python train.py --arch="coatnet" --model="image classifier" --dataset="Sentinel-2 satellite tiles (TerraMesh)" --train_examples=72500 --image_size=32 --crop_scale_min=0.7 --horizontal_flip=true --translate=0.12 --targets=["main land cover"] --num_classes=9 --norm="layernorm" --norm_position="pre" --hidden_act="gelu" --mlp_ratio=4 --head_dim=48 --fused_qkv=true --qk_norm=false --parallel_block=false --dropout=0.1 --inner_norm=false --moe="top_k" --num_experts=8 --moe_every=2 --expert_mlp_ratio=2 --experts_per_token=2 --shared_expert=false --patch_size=[2, 2] --depths=[3, 6, 3] --widths=[64, 128, 256] --mixing="cutmix" --loss="cross_entropy" --residual_init="none" --optimizer="soap" --beta2=0.95 --learning_rate=0.0035 --beta1=0.9 --shampoo_beta=0.95 --eps=1e-08 --precondition_frequency=50 --max_precond_dim=1024 --one_sided=true --adamw_lr_other_params=0.0026 --max_grad_norm=3.0 --gradient_noise=0.1 --max_steps=9000 --batch_size=128 --epochs=15.9 --lr_schedule="cosine" --final_lr_fraction=0.01 --warmup_steps=900 --weight_decay=0.1 --adamw_weight_decay_other_params=0
Rows from block 8, named by matrix and row number. Each number is 128 + 32 x the weight over its row's rms, rounded and kept within 0 to 255. All counts start at 0. Numbers have three digits each. After the name is the row's rms in percent of the matrix's.
# convs0: expand pointwise conv (model.blocks.8.convs.0.weight, 512x128x1x1), inputs 0-127
convs0.301 111:168167121144172130155106138167116085095167086098150138104144148121129116131160064134143098147176089086117106127174096125157172146110131122110162074147108076120109103108130124120138135072155140179147078097086113186138168163166147049116131094123094127095136109137048150176121136089098153125113154130139106137134143082141202149179143083161193111047137182129179192098090135161153152130131
convs0.302 110:089160127099108097156160111156158088110107134142152172082089158173127093129107116121089104119190162151141147141139163137111166085172152188152196106107154137101101102066164143142147176187107120147168178074176080176147127181125102132122135166122130128197162172140101102102106109113138137127091146144075149132084142052088164115160174147132148141114146177207104095150131128107139093126193
convs0.303 105:107133174133072133140168126135142125149160096138140174118138178099122094074122125153134045176136132107145153115175097116135043124091109143136077136146080160068070135121181108117060137166107112162123202159160111137117135135122162105114064205161111137121105150092138077082150130133104081165125122132123102147071157112169116117176134109095179097091101170160102148091120159084141181115100
convs0.304 082:155138169122149119101165086072147127104161140134147177119211129174149103097117049162122111104181187132130153152073135147141072112179096142164145123132135131116133128167098144145109150148100128118123172058144149115119070118143107125085115068090116124163178143165174123108111076157103163081127094071141116170136141144123110125080135105169103191135133094076127180123134209110186129089092
convs0.305 090:170087107164164107122129104142142093199069105110117115134125102152085138134124122136090070121106111142181132034118082105119131180066119097146141142139181138112155178173115125131163146148145116145104131112078151122144169133130136114152128155147138117105127161101165128086179144106103108113128147114132199029156177066085226093119140089143113141065128079120154156166096101153109121139098
convs0.306 107:142126129117097169112144125184125092162153168133132110094166155173068148157140123149112108122130175103153128127154128163150092118176134160124095219092083154155138128142101116122200129160092127160208150134111146095105143160123160100127136190109119168119067138120144110114064156141120127104145150170162159172058178178124138180138114102114183214157147146141131121190172165144129162128187
convs0.307 095:191133062135115112120134111116100169151119146117136111178090151127153169088153125076071137124100095129102127111102086077113126128138114085138146128143124129145146102135160099141072131168138082141201119130154135135056143128146088105152118127154088155100089114056142154131154183130136156121165057128162186172143113091072156135124107104138092163065192126131156103149171189128143154234099
convs0.308 106:114190106042160101137096078111120142139115138068103108144124110088162103176155182155190172120155068145119140111135081197160137183111161088153145119082158107106113141155133128129173102140132119181135105116149137094174113205191115128099132121130122130093085103138080119152118138128101139104143111166116150158165079125162119152113114086130151183134098136084143065133096182075169145193087
convs0.309 094:171113107121105181123158205184172133197140181128125138103088072210125123097160112105097153202147131186077174132078105059115165117118139112118162149185113148100155102131181115155106139130074120070098144093132123093118095114146132097124122158163132154134124087170066092165162184119103151138133129117123123110097100160125141126066156116133112135115098099131100076118112119142161147056110
convs0.310 108:129082110165151088129129155125093142098199171148040162133149103154123160134158065149113176126148159058112134078129137124144106114120134155108133113141155114100096154143141118145151117112151139147154065145087080150118133101170128105127138086102090205183164109203136141097150069141146085125177152160081101158154081094144097132143123093116060111121129154097106189120104082062114161115075
convs0.311 091:113062175051156138162091145138085052140172112191134098156135125096138128125049147121139100142109144077211086090125152092103110126156165124111114131158087136153141182113157101133090088081140172149139144149140097176165079090142104179078145120114110133101118127149133089216067149126174118121116084106150159093141134129110093117099102097065125115124105139063134157115152154115129127135101
convs0.312 096:151101135102120144140166107068095160154107104116155161116145146135197133160080089123109163166085139136092116167079126156144102171125098139126113078103162120134151125173108096110158122128116092180073112155150144093070155167163164160162151165149087098127119127152109042117102099116128125123086076093090085073143156140156096189194160160059188164149076086176119180133154132148141122130116
convs0.313 093:104154117104134157150133124180157116142100154144156119149134113078133095128140092131112124144099067108155091180186154197118161120168147135118139131102053086140171060141199100124140114105151164154179143081160121133115123077057127185136140131143085134132161167103145136081162125113118195130112151181163157141157188176072100100096159144159067178147126111090154159129198145143161133117104
convs0.314 109:113173087085112120087116175124138087109112142141129120177149183101145121142141089095104130090151131158141186099133112151133143227114155101155147132110105127093107173130136163140164141154149090124175087137105090051145101131098176139196146152122135085093168156161085094096138168118135155086076143113148116087134068091135122174133192097094143166112133088088136171123171145151198117202101
convs0.315 096:119082119149138096113073140138130123120204148107191129093162134122131171081121137099095156116150109149178162147147120126113116155122150151156104146132108097154150039141027167105134115099157126091125093178111183123164101161159174146206057168108144095167137083156123110127179165156181138168169137181166084174110120091157090131093105157099161108179139118121129150126106120142093150161140
convs0.316 120:095132100086123144124141138089157162113130106120123135163172124098124129162116160098108092135123098098139178142037148150108111131133110142133207152059115129193126148073099084141062074107114125201122139103121114103097133187144182167104092101081148069155120217077125158106102146114171115128132129107123144117103094090131078133139135140161129151125059125179162182110141138179090107134175
convs0.317 102:120084109141180109149138117129129117133155181139118076161163093193129149145131117137134107150128142119163132100049060122103182115215140170112066134143174104130114115140151158078176139136151069113112051125098148088136119130135091189101130162084169107139158141158134159151112166141129074149155119024155063103123114148099150124070144084149108090121137102151153136140149098151142165144085
convs0.318 104:153129100149151140086090103086076175110119110067126138183103166096140144112143151122127172088105152179079159094125133105157143141122125145131132137087118126111154090141150101112105125098201155137114087104100120171185191189142196156206131147145093155144162156133129116144081162108157090103118115103138173110110180167164200064123122122156153132070112217153082095136149142103128169143151
convs0.319 098:171135171166119140136097084102122174157150164109141096104070145174187077116132116113093175200180129086132099130076107165071099063171134154143116118111080079143149137178120100190131113126127144098052161162142103092096136106088137150095167140140165113105141182155128142122125092153100146147103128074117138103106142151125107159136128175124147172097088085194177080095164142169150130104084
convs0.320 094:121182158165164118140149169067175062108168156110163091153121132059098128175139104156221186154151153111124116140131122103135108154061083162083106091093147202136193138086156101134135134114136117177142156099087105102119160094180092109123152098129096141076148121133153139133160196114109158144125130101110148095155115146158178150161139182156161143073114163091125154121121097149102121089095
convs0.321 099:151110140154129145082121095139167189128104142132122147166196144162077169150138177084180156103133113129119162141107116108116141096166126187093159130088103110127075106154117079187065147116135215121198126163097143150085168071107112170179107097169099147071114145114135125065132147115159110161148156084102106111122136117152089099094111134101151115133181081031140090147104125146139123132137
convs0.322 099:114081134126074128115115134095117112191128141167110143178074094164107131079087146128112081168131183121121075073139088108129128119133103133073112166116155184088140111159090102167158139162102125163135082089157179103034114135172106156113180105099151171061101133065132111121088213160141152144101144155133154095139104150078087133130145160105102126146129114121056135132159108094150170135149
convs0.323 100:146093177114119120106141080190161116093147114202136121124155188149117177121178127105083140184106154118148130139060177153124108120096157112091086101177074145135134183153146124142166093087148195116154111090170133134174173149143151106137109093128094114147088150135117083161154080132099079146117133161150118178129132113165123150166164133082163115155076078204129135120133141179146199125081
convs0.324 095:154130115164111153192110155179158156186117051151144144109149108088175078122079048183133094136150224160106161096141109146112104105071120086185101119111100147177162128127169139165105149117152156124149153099155121145171158113142129136124068121107128156133152122110098198146146114098140178135143121114135059147109174131105096154131083100114149120149137117139168062137083125188097135080145
convs0.325 093:157102077169162099092156135123145109156107130128087091137061147134112161139092153082086116145057117092178157092135095115087094130099116108168107153135162136091187144186138118155136093139116161117142101144096135143145207109117086107134105116134143154149126152093190142086185179068122130124102160130129172110135096111131196102099077138152145173074103105083104124095087127123103062180049
convs0.326 100:138125105163106081041150103158151137195118125104113121091104116155118187138092074129101100067137135121128114119069095066142122132162047142153122103122088135179135116126142113165089152130143110104079112140150187097100140163160120141121109074116135170070142137096146118120148186164197146132169163123150164124130058138120107148058116155080121190116135101143118084180119169152131163154177
convs0.327 096:134147126177155148123198110164150171143150140072195177113103111161086116115139137126167148186103127032142105110135155157125133178148168160123143041093161073132103084111140098106157103152132134125068076127096163110124159139180084129171117114145138108113102160107186104169097108084159099137221156101117135163172157126155141149119103120103087152108155140157148139146112117121138150063090
convs0.328 101:141172138105163135145098136155228160098122173122146170136096144118105132136119173132115046116143115119129171149176111121120097119123162154109171143108142137100120182120099145145135055145144117134081126137176172143100131205151186116157147114122152085199130119111106172177077165119149112210146073113183198156115077054117138130181155119143176120134091121113143127145138117162149139134156
convs0.329 097:161148101120153142122126172086135154174135113132092114148146081093130161093094156107114131124103095066084184177127170140110133153135157197110098099123104094157104082142139070138115130176098122114115135084097157127203192186172123160129120174150104162141121098133177143128092158107139124157099147099064126099148132168130111108130153139187071158087113153140150118121067154216208165100151
convs0.330 104:139096154136061093153112115113089145129096088067174140152163206170148143084081116116153129164073129107120170127148164143132148143102164133128189125139110156074113162070080116093154154061088170084132131078069094170164133144130158088113135146113135083114111170118143134080164085155156113130176141067053150134132111167129125147151172104135065115092122122178109131154084153131130123182123
convs0.331 095:136165136117073169073060075171142114060136132112094102076110088165170136148119132180151125115158123114155124136131102161106133156088144121090152092152026107121181081098172083153128167128103098107103068150235115107179151172100139134132168150177191159123184125197132146137100162127144152105117116101106114128170126149123118115119143135095160125159140117140172128157135103082145113115131
convs0.332 105:109164113142100154080109149164115143163156186140108175143139112126162100099126104137099126120179220152118088109139096143136102176127093096149149144166107140197127082198169126097131138150145129091145138175172058112153084141088141103117115148160156074115066096106095100079154179075147174132187152114143126132097110121136188111120167124117114162157112125067097118106188178183135168118098
convs0.333 092:076135181135171142108133168144093140135106111103110147120064146129095132124101128100133138091137132142088123219110115070171135064110101106113131121131131051091158107137131139127127085190132135129032120127096165195122150138133202148120123146160142098096101172084127176167157131120140136145091101127169187150112070189143139164154102182103082104143092146137126132120086163132061142084140
convs0.334 096:094173133128117079113154097171110120171073115171131129145115084083108141169136146141130131132104206207136149191111158105127165110158139090159136118065158113131149136191166145081106127075166126134122133119104097135115115126177079115152178119101122113129167138171164076162167161188092114136152066155134151174139087115164147117147166195130139164054135081098127130119069129158147110182154
convs0.335 100:092143127103072113134107110193089190117168154162104108178189144188131190150186110130121120084080194150085126144120155103156109123118112129113136128168160125153163123146167189115158110099140104100143127078123100116079126183102167070148095130121103127169143117116080155080154153189151104127156122156106170109073180143148137155119125175125119087135126075135077134102069133161208117114153
convs0.336 101:105110148176141114112121111143135098084106131159068152094111082104065118133133110105132157179130085147106138084141128101114109169080085048095161087199131113149135083084140067094155147067144163110093081138102139110104145124102156062155128175140096141132108104153140097099143098124097073118113139193159157108148094134122164147140072072088129137125083059056094114160123116083137104084119
convs0.337 099:150200123152116134159205109074154171122175154090142149173091162136116140164108167133112125134139096157121151121131192149156136150147111118171124092100127085181134114086104124181120126171138181146144115144077181077143106119093180168127154072151117096145159084095136101145116087148156123138074106101149080070120132147129104103111172146120108136097199099081182152182202161161140162089111
convs0.338 109:138152145165177152129111088073137081147117167139173164130169167141184102054106102173168093234162117124114139165119168183129110125164118146044166113143117135139086118146182126143106085154057101101082178128179158139113116107083121149118122115060099171153100105129084090133109103166153132127134137141086106143087150131111100105152134132164092107152151155174125143118091117110097160162084
convs0.339 098:083140131115139152094120073054084078140138105060106137190178165160117147150100153122145175144103180163106131167117141119114158102069116116068093057120137152146111129152108150120117116213156141120088094144061144103149146145116145162062132135108131109070169134155080149147115130085179106151118162167145100125129094104134152131100164173094136102099119091092081154086140124155059152157086
convs0.340 101:137126147185145118165135194063166110118188117116127084141149187074161108102173054163160120149108150116162072127100099110180086125116161139156135093134095117123134155157168130124087128094120134179134091098142131165144135122154128141111135094112127163095152114111109199059122121180120120085133134139150205158133146160167162109162150139196147085078094124122090159211115103120160077169131
convs0.341 109:162140053151188147191158126160182135138126119155166132135164134114117133172095171114161088085163129156091172193087163119097109148188104142097106155073156154167108119142089111176181016124118157088144111093122169104160169114094122139179096088117162156124118134148110117151141117148099180138166129174134122117148166175084111132153118088139120104116131134155168173113106091153103107116057
convs0.342 091:151025082066166167166188132133125114114099127097112129172103140093053147132168117178179145105146111120105140147160081136137119114188140138131109093073093083117109141133112092128142121122171178054143090117115133110112144101173189121127176100126115084108093178087112058126131122088114119115151123121157120130051086176180137116128100126119133124133133200098124084139161090135090159114134
convs0.343 108:107161120091133067139151116132124114161108100105087102123132075108125117089049098122145162146122105115135130077136151151043116040100153076080088111132127105161097075132113106131104099147095150105127105192091116128102128064154131176054186117096135110131197097210106094123176154105184126088115129141173154125113124172143143123174095117110102108089127128149123127131113100074142180146147
convs0.344 109:149110136131155172127065101134193188131187147127163102230157103177104082176127154113118149097111058128123169091138141136141149108161138131134117147091091173056080085125135177150159122177125129151122152084157121150058146167160158143071110134167092152102120111114103121218147176104143157135140149084145104119092115074120123141164124159117136137080177118149125147100080141104100131130149
convs0.345 103:137115156112094157128135165087167160088105128087184092139079099188157175131094107150112112153131088109120162073097095185130210145145142104132106128121106168079152148123113138188196137153122111145067106143116129119087140196121136115129157103094126078154073174181161153104150154115117148095112147120151142125173183154157112122090080158145110120149108188105093131060162155155110043127141
convs0.346 102:150118133116173194089135125134106149143093123166129105077110079168168131105111147095154202127137118118085118091105096099166113116145111153116103086166167081115072123185136162093126151168123160069145163157084103215132110042161169077113125105142101066111076054059109133085138150139142141100118139089144092113142089153092177161101155090131110164141097135152147163124112133129143161131149
convs0.347 099:132096154105113155133149151113210106154171149169161130129144197117140148115131128121114104110117139163095116102133171096149093097124121169132119172233107178136148057141080162111184138119087184154205122074131113133190120138112163164115093133185083102148115116182113046147109094113146159093152125159151147114116124108099097143163122114100136130093098144157144203143167090137182135131108
convs0.348 098:112172092153128171132120141133190146110134122154119148118083154182182125198128075165113149069124197126138130135096104116161114141055168112031153117126153112116136147174155153046129127101141140139124126125113156130132080085163073131072144103162144141155094135152123133075109086172146147151167160089103096101162108121121130140133137138138103076170164137033107143131080090107189122140142
convs0.349 095:081122122128105087114181121131178129073118188116149141108081152142125175094181093127162138105141118072143070148192157132095143140156136119106126158134151106152099117175118124121129101088146126172133124053173144070097184108140175173152151092138132149140036121128174111072189152136160157118090158195146107135156123143100148154208127161103114173120134144138118170110162140099136164185093
convs0.350 104:167149124037127176132157103134111153114124128081084169124129146133077138102145114099157161134129145092099088157058117148078068164156108158145163140200203151114136173105120133086135100092100148150074108099112137165086125159136094084172208128152114132104081130122127183158147126158116133102095103115147139157148112160121105119107030116141159090180110110098136132149095169111129195088122
convs0.351 105:130083152132125134125073133095197165154166146127109148136129158160177147193097157087152100144101129181146166148194083100107107116126115105138169144135082093117097100137125084161111175094120091101172172117140057140184073124165163162139141177091088105136131135097092178181118075122095100032091110108174136075144148128131118099134139128104109144092072114097115163133118185146112135158155
convs0.352 102:118091140191120124127164089116195176102174131075087040148135174095175080179111191122108080108189117125125147114103125047128118076089116120176102097123147115074134085113094130157122146116144157083146119121149178145167161138113190079081143115144189108114116114103093118169109158169113142069132109090130139114162137134119147117143160139145098160083074128123139176104119147186115132101127
convs0.353 104:173149118179102145096084128175157162152140131163157063100182171151091169084078121119119179134139136130102149104098093129112127104164102120207140133137145079138150116106140108134111178119094092119148125106089109128122192130125107082163173130069146209199088147062125134096163138118105123137162140088111171134151125112095141088163102087118122215057142112101165179148116128137128180132110
convs0.354 106:120178100061136096141090115124138120105235117130169127121140183107116135154084129131079071110100160112135091111133108147130164138058151137134107117128172122170066119100168126127127133139147204201105121093127101097091102150138105128108116122125162144170116151106200090104150075164131151146094133196127150121146097120073191097113046130161123128161078132149125173091110156101124110141081
convs0.355 108:084180130181121054138112136146139174138120149162125082067100107113121141176196111120081163150185118135164119165189133094128128101136125164124127116077187118159146104150157121131087128113080151140094082158117132093110126167134074071125100181123064113072126086119132062123147150145082156136133145072153108191154132086074117126164143117153124163127185138098101162164148122100170171155170
convs0.356 102:132085114118168117203158162148133155116165175153094154132118128109189104160146088148150142057083126126083185151097149129104092120166116112095114148095115152139145101147065173131102100118162107130195145114168074103090132115091213179160155115116081110185170098198137132158110169110141109126152162100098147121138151128159113096112096098102125187101134056157120161117113082084108152124177
convs0.357 095:196087124173139137140085168136150155152133144072153158037107051143154140132149104187120129179110109054134174095213096126126134099076125158168146120185103202095114110165143151163169110155138105145144119129099149103111105106174171119140130132165166152120146079156122135103172153098154095143128088088062155133162088117148175124138131100096148083149096109112162109098109149120107096090134
convs0.358 082:191141143123081137034095127121092156158089143141095111188118132122093177117135144111107141126081101149053166123082091088142159138108134167109188123189155150129068099099150103137109123073118119090132133138180141077147160138154116181067109098098094096134048118116118117139146205154143153100162096109114153152161105107170127126106191130108127133151167091150094134114097195095160143132134
convs0.359 085:165139137147195158184132108096091176095120133098138113208119141165172130150130139124149164135062134108109129115168045165124145129130176140116118096083149156112084162140143170132108113121095080103142115147192154092127212073121148141158110153146082131132094106156096163111127138080165091162167151084077096097126158155098134137099084105173164081154127138145135092078119086130102064143184
convs0.360 100:052140130130131168095135123089128150142167103156084149101116092120148110144089167124080155124137169175120106120170159105109091150166153184113166094128118113166146081153130130200138124104188135155164086094206113094157167161145131130142142156101136114094118121172174061172128142125193179082142152178162134132173095161168132195137097105143142139146188115169158109180128162135168193122142
convs0.361 095:110154092124097162130155064080140164146099071146115108152096135070148097134152099164144119143107096096120045114200165108133087078144104118110129092087116106150174168192151116140072203131162101133100139107124146170091147171116157115144137157093062138076141155090167163115095151137164093092127119189172099131152091135137110151132102130139103140218145108093156109077167142149136170140131
convs0.362 112:093105083150125157089062139138094122139122151142111176111161103172148159120184052185128111101094097145153093156107143142132171091100149140111185070154146147108156139083123211153146131119126107152161128113140115103130087118145062123098128063104150129169105085158147147115170153057075154114066118066110137106142066180112094132154202111135111082169106147109147081107155139128113107137144
convs0.363 105:206143129137109150133102149093137160140089151073108153077141173144152099079123159098188165135165099096127096128105153150163123190097090168171083191168092079137142058077154076085139184068114126110166092195133104163075156116118166149162125112124101109108146164109145176087131110151132121140164139113173112125101153086133084089118188076131099158135101146124119134174121106085133123144130
convs0.364 095:110149153163140132076087183147159184177116130115151142154079154130129162043110172174114135109165137131115129174172109166092095129157109096071147139170141096094175112163145127102112151158116144113103147088101189119161171176118138104148125107138140082070165128109135122147127153113190133216133183113131166103136181145144099147152176201142145159156165170121142124156106090105081194159125
convs0.365 106:105218047174114149109133114183141146175125129128175199132149124164162092125152135103133104162111175116082109148062147118150101180116094112118194083143102100128145177107103082165081098145092165151134135089085122128093114122140119189117120136152168176163083099124145112139100133108124100117143120158134133097174103123078105145200111123085182156064129123138165089157187135152167151136139
convs0.366 100:114151140107129109115165156177181142147177171151172091158091121101152115111071148144135103187092084132110111083145092123160138124139111128110141164147139186102161086112110168083121138114067159172164114148175084192090066144105125200127144127162094097129140103164102148122140078125168133075092094124145060126102165170150161082172141083152060147182087135129081144172128145141149130177126
convs0.367 082:102109083151168150095176088147119127098113174146111155128089125181138127163192160157103109095143140167112090118152167151172194143208127132130109127112149133135164151152171160137123098107099101125155157124093184140145156191125163159130144140186170144048176099109100090111108180117182135158123140124136077049179159176109131186118121087108155105116123077130170152091116073168103140126123
convs0.368 098:176117120102134104103127141099142094106164113129076125204179126179146206108150151138176142113122157121141156129129123130142114150103102128063087166142138109137136151158134092115083116091148098127108146186081124136115099119195134101144078145106175109195139069130150103158110137196091159127171171095120112119146085158088173119137089137120060148096162100112191124165171160102072163151204
convs0.369 113:123131111129184148114117165139167111126064154119169107085139144076125108137110138177107117128152051096161105126133118124086140094110089158163119065168105115110121182099120129143094171105100153187144062154126132080140125124107101154157150169126154096169178145099072167163103064122178111067118074116111108155167120076165034077097155136160170152129170116143087104174109129132140098153120
convs0.370 101:130074138137114124103121097154167092097123132138160113132083126085094142068070164166116078100072120183189118107131126149103101148109147141086132089194121114092138145140179153136144143137172183129137105067129147145172137160160133088176109102114162062170160142083086142126100083141148081117107080190121174119107112200137163086199079160096158145120113136116150090110116179098116109106171
convs0.371 106:149108105115116162122167130107111137153152180127155152102155094097075175206121192137080141148133115124128079144100144137223152117078124083179113151148114151130130098127169149135136115158181115113171140191127115104187132145103140152144129108128123066086160096093179122167122174123085134162103174129094130117119175107105143165122133117196179118104090115065061148053125113124163144172164
convs0.372 108:166157124120107104137187140125110071091046124080075161092078174112166121141154150138092112093061139100087090142218083127099159132147121141151103089149181134142103159091172097138121109126133123174164088137149145142182070140167142136117086095170103149095201144145079147149072148150147111095163154109109132082147101196086126154157148097138160131132105164114154147144177135156160150129109
convs0.373 101:124104143162121106147165129153106094165117125104125082142172115136139104081156078161135156066108104107135141156111111186153157155157099117142139147149099100152124107146092094134124082173150111152138159178151046136093171083114147098179076171158163097096052164092202089126063154140101146185086173107132124135168104144102092195167094168096092189130088106142119101095143090124132104136138
convs0.374 097:106184081108120166136176184105116131131154182134111112107138147101091073132143132093104082164145133109160132141139127119126177119119130161071146130164141048147103129123120121148183112127127151101061157150088153115092165125157088154175147114140137138142106145147145117075173066111090128170173125110126155035150158132089145164135181098094150123142071095172130139029142070142125080109178
convs0.375 105:138098123186134104178119173089118102072151165134127161142141173106104087104113098144138122168139119181175071119144178147169124139137137139161156089195102153115154097123154187180151126190143120139130117093184066085154066061144133097189090116132133096144115130145114165144136136118138162175058125151094127132113113114056163179138086102150152172100182153139160111145143113158172110087087
convs0.376 100:131118103145085182082160133178131136191126143146162120107097128182139140110097097127131133172142106109061154087098091114102204113157117151159114110219181124099184086150116082179126176174145114130138113096135117105114148111112114142141123069121158203105112096125186117151192174119119169122132072165055132125144088165067128135091118140126103181160127100125084116137113107125103079103128
convs0.377 088:152097083169105127104152093163121106123125081138140086143152137131169112140189164105143180139192124154174091169166137129140110106099133143106118112132178073128122090134151105158120132100117088167104127144147153163114072090098143107095151174124184161122102147041142166085186125071142136135154115179178145087125124094169175172142042126156117119174099167078163091114124176166143124092076
convs0.378 098:081141175099171043118150153165131151154123095129097162140090137101163116114128158155115089122065117123090150151139169170085137146117183104142096102120154193113074166075096141074111111065178116131122145121126104136106122155156135116100132145132139086112045133180173126100128096111131084096102101130142114063166074115131200071117137177130133102163160092099167140089158100155193145127149
convs0.379 103:101145114100153156170131135139142130100163189131164114177124148109112083172082165117156172110104149149098097127135112121126167096169185072119096121080124098116102130104137120155111155086109129161144187118139128114091040150174231117161129148133123166056082066150167105121152149098112137113171180111151147103151171173084064183105128137128149107124151087152157117107154125187136081096138
convs0.380 094:169144108166172102088140117126094128130127183123129105200111124127091117209099162111118086079113213118139112078130050164126118141112114129096161143094142154147095131108187130146126087109127078126138151154152158162103122097118096108133133141214104108115160114088114109137122144130109072106210133078146121126124065189101124120120145058130209105165147074130100074165153146137136131124133
convs0.381 093:196110138099140085122166158161155148106119121136122127129103199129143125109121162148181130119115106106128130123223131135119152156202116136158108149117129182182160092165135105092095114112192139113144153134092204121143102099082130064104097105150145139162111125136154204142112155107209136149150154206102152111095116152072115099078099170124170149102108084099131165074113154145168099115098
convs0.382 110:116112067112101135102136157103118146123123105110117134117105086078085144120146112094129172089133190104107172121180088170146171110150145162098103147166085131129175146105131122089188132103169156093146203101168067141150125156125130120113096110146177094110188135089124151106103095159151090114099179137124088104107042115111100053077134103172113131116091191151139123084130135149098114039096
convs0.383 102:154152162161099189108111119092198108168116185178119128166093164096168103137133103080120139110136144164129118152074168112107095108136114097133151141153099122143157196140136195132118126059126109091145122122124160151193155092158122053087163149124161151124125091083108115163148092176073133055093185117040133102097160117115159134115137135132143085111073160109152147141135155114084168154157
convs0.384 092:162124098098124116162186082167105179140138160103107136186128151207108094126117123123153145131173166104117145166138161140133179137161116076123158166132137080151128048169147117144124160179223105131176100140122109157144079118176157095176097113138107127126142161142171156166112050100149148169098143123112135164104141100080158183112120125126140051131072134122197114097128109101147127103160
convs0.385 101:123129168099158106106100141152134190118155109154136177156142125068062164137096121082121106094175138103103174091095187138113148144075161094105074162147115109147170080110160162165136110129106154105114080114152100115146127167116127138125104134185202121069062178144116078068112196142129093103117104163096117132142125135164147164073137111194066097155118112135124132158153130126060174133150
convs0.386 106:134062125103154110156104171160142159171096131085115158116079142102089148120087107152130149132175118102143119168206100080106139163131163125148115120143138105148117108185133144122161081137076176114119120108128153099090094063098178107157118118095093130102101163081154194101178178168114107152097137131113154110065127158017136114094143121175098126139094104102166147133136222096119134144134
convs0.387 101:104115163137135160118096158162163171148145118133087096170115072121123132152100060150136117124066105134120147110092187104197103101096171150118137122105130074138121157155101171176119166106162110140116072116113153120175105129122086095125173165129091154136136113101107092047145139097209126145155177114081111137100116122091115145106159033120172115155212194155142165130098147137142104148165
convs0.388 100:130075101136087146123112172077173103113130137144129125108119207088195134100162132155129156147090174152115101161103104105119082107134088166130153105095114198129166112155127096114137088178154165152103147078083196062104134100127068124098127170124093123175113094089150108144119124129188100103158089141144133085128103216090125099073110179146128140111122093104091162132137143116128126207087
convs0.389 098:170084126131120124077124154124159102135113164149051095157138107121131081143154109131115141109114178153108146112059116143188137161192110111128110102135109114101179116060166111191101125147119127094163115056155087081163147166115158108101193188126110144128117131137106122089157073179116157130116157091111125121100176182149165088122100165092163176138083145169074144110131203104134111134071
convs0.390 110:123112114080060157150137165133112114146093074137096179139099131096131139072099122146130132107105141109163064142085102168130158117184104127157130181147153164090096100100119119157074130113037082125097126191129150138173125052126151106151176115139127051058135114134129131126134143129151088061102127109057132117057104173153132101149149123104183173095144177120119146129122109122180151128105
convs0.391 095:093189108116180254089138111143156104103122124167126156160104101119139140155085124122128185092120161139152124145062089114163087130163025128110154129143220149106086092132089130153102111100133078142120141105158084127172124154068118142152145101124097165135125143121112100162134115063138117160120130132147148134151125136100136082099148109056111112121115106111162042124117140139150096127083
convs0.392 096:152169153115124121184173090069105082120103085110112093113125138114103102095139115109016154120127129131124141209121098134131156153114179196130122115115074129157143096150123147172106082192129149124117098118152182154147053119092147090142158152075091084163092138186183109120144140145141122156144084147169162106108091087106170149149144154124181099147114093086103101097108171094145123087110
convs0.393 093:117119100178165110096062139115122084138119076144155115116075131094144193064182133157124151093175193151151179115091185092128178090148147083173120099173150198109151145080179151127128126118130148135156104069193150132089116121132149070190141113126087174135088122078121124119159153131142112108129120094106135127130141143101178161153130101104150111138068122108193143189114139118148180102138
convs0.394 102:130147082158103172161055193121141106086128181133080168095133144159127131080126132139065124103085213112138158108091165063120121159109126100142121104178143137106103096129121108172118130177120103140117159120150168180113180191104134095189120103110131095114122144202176148152124116101144077129160129160069145147127062181163120086129103195114120121117121119159123083126063150132147100138137
convs0.395 091:162158080105127179187093119141070132171121068117176159121089128076116088094069068171189044148122150163142088143106181111084111194165123164119125149115070142132135118109162155121063093176156081119084121118163147112093170125102117130063121164112162126111119111164093147157088112132116114103122148131098150116103127088138142122099086133110114117172108052149123164117140123129083146147177
convs0.396 100:110103118151117101175186159083107158134115144150098051094152148166141131106080080137198177129097113155178087163103126116137162137163097145122143125060189134129152114129128165150131091150109120154164081130098084107095103197118116099115121128138091152190096093158163167135141114097127143118128136123097154183103135079164121066083155119077104124081130170174140075062094157120183152181124
convs0.397 095:135125155179145137089097119127120075139087107171116040125122107137144112124205129176086111103136112153111134073090113155108118108130128126147150196150148132126104173162127129165116108176137184146114111108171136121114193123155100119144106114090148199100113135099121123068163151140126165143166171088101193113095186134110171128088095167121120198095135134127156096186103145141052204115088
convs0.398 100:072175130161127137076148131154153083147070119165135160128166129111102099140147160092140075143122087191163149110127096159113171162107173110140171103124038124115118121095116167132119169170113119136102121129121216088092104163123140125083104157162171064114115159105161127122176121092151102142126158074103104062164048123128121141139160110098119168122093085185110167136179110149110126107191
convs0.399 098:105150125118114133144112116207130187177155136111133126167142080117142146077164080117142129193105124149155201089107068124171172136156136171104181160124078134114182155185123157156111093116200190177152119125156091102141150113101133137185117158103100095102130110113068162137143107101154116134120121155095056129097114068082114158168147155105104077117112096107138094169142129156139110180170
convs0.400 098:179070160114079119139137176148155102176121140085152149156169194113104147113141140117092176124089131125116084152056056135090116101158128153108146132097194136149060140137164120114124130138049149186117130084092129099145153151135138109137112172172116080120059079152157063125106178098147123114113086115150163095154181117112153151046162134108115131116070172104121149158111141121123158141137
convs0.401 097:071076137170061134118157190105208099160125128153072152086169101150124100120150106134121173117125137151155140129132100158050161154168082137152136135124157130120092044146105104136101110153138086109086098189161168132088177094117196105077150079139104157145143151156130096151153176104166142137110111115094129100110098151138147112134121143124196137120086154111067129147116173111071085096091
convs0.402 091:112133109150174148164143202116092108167087106074125155075081168156125136100076143155179076211122107165125133110130143104144157128149118167095157137101125166109120086130159095157124081182214123194112104126110125120100140138134151079108115099103123106045126087189106120113101149066091126103123154138179093112142203076104122155147120186101083112117133106151146180134132107128139146141132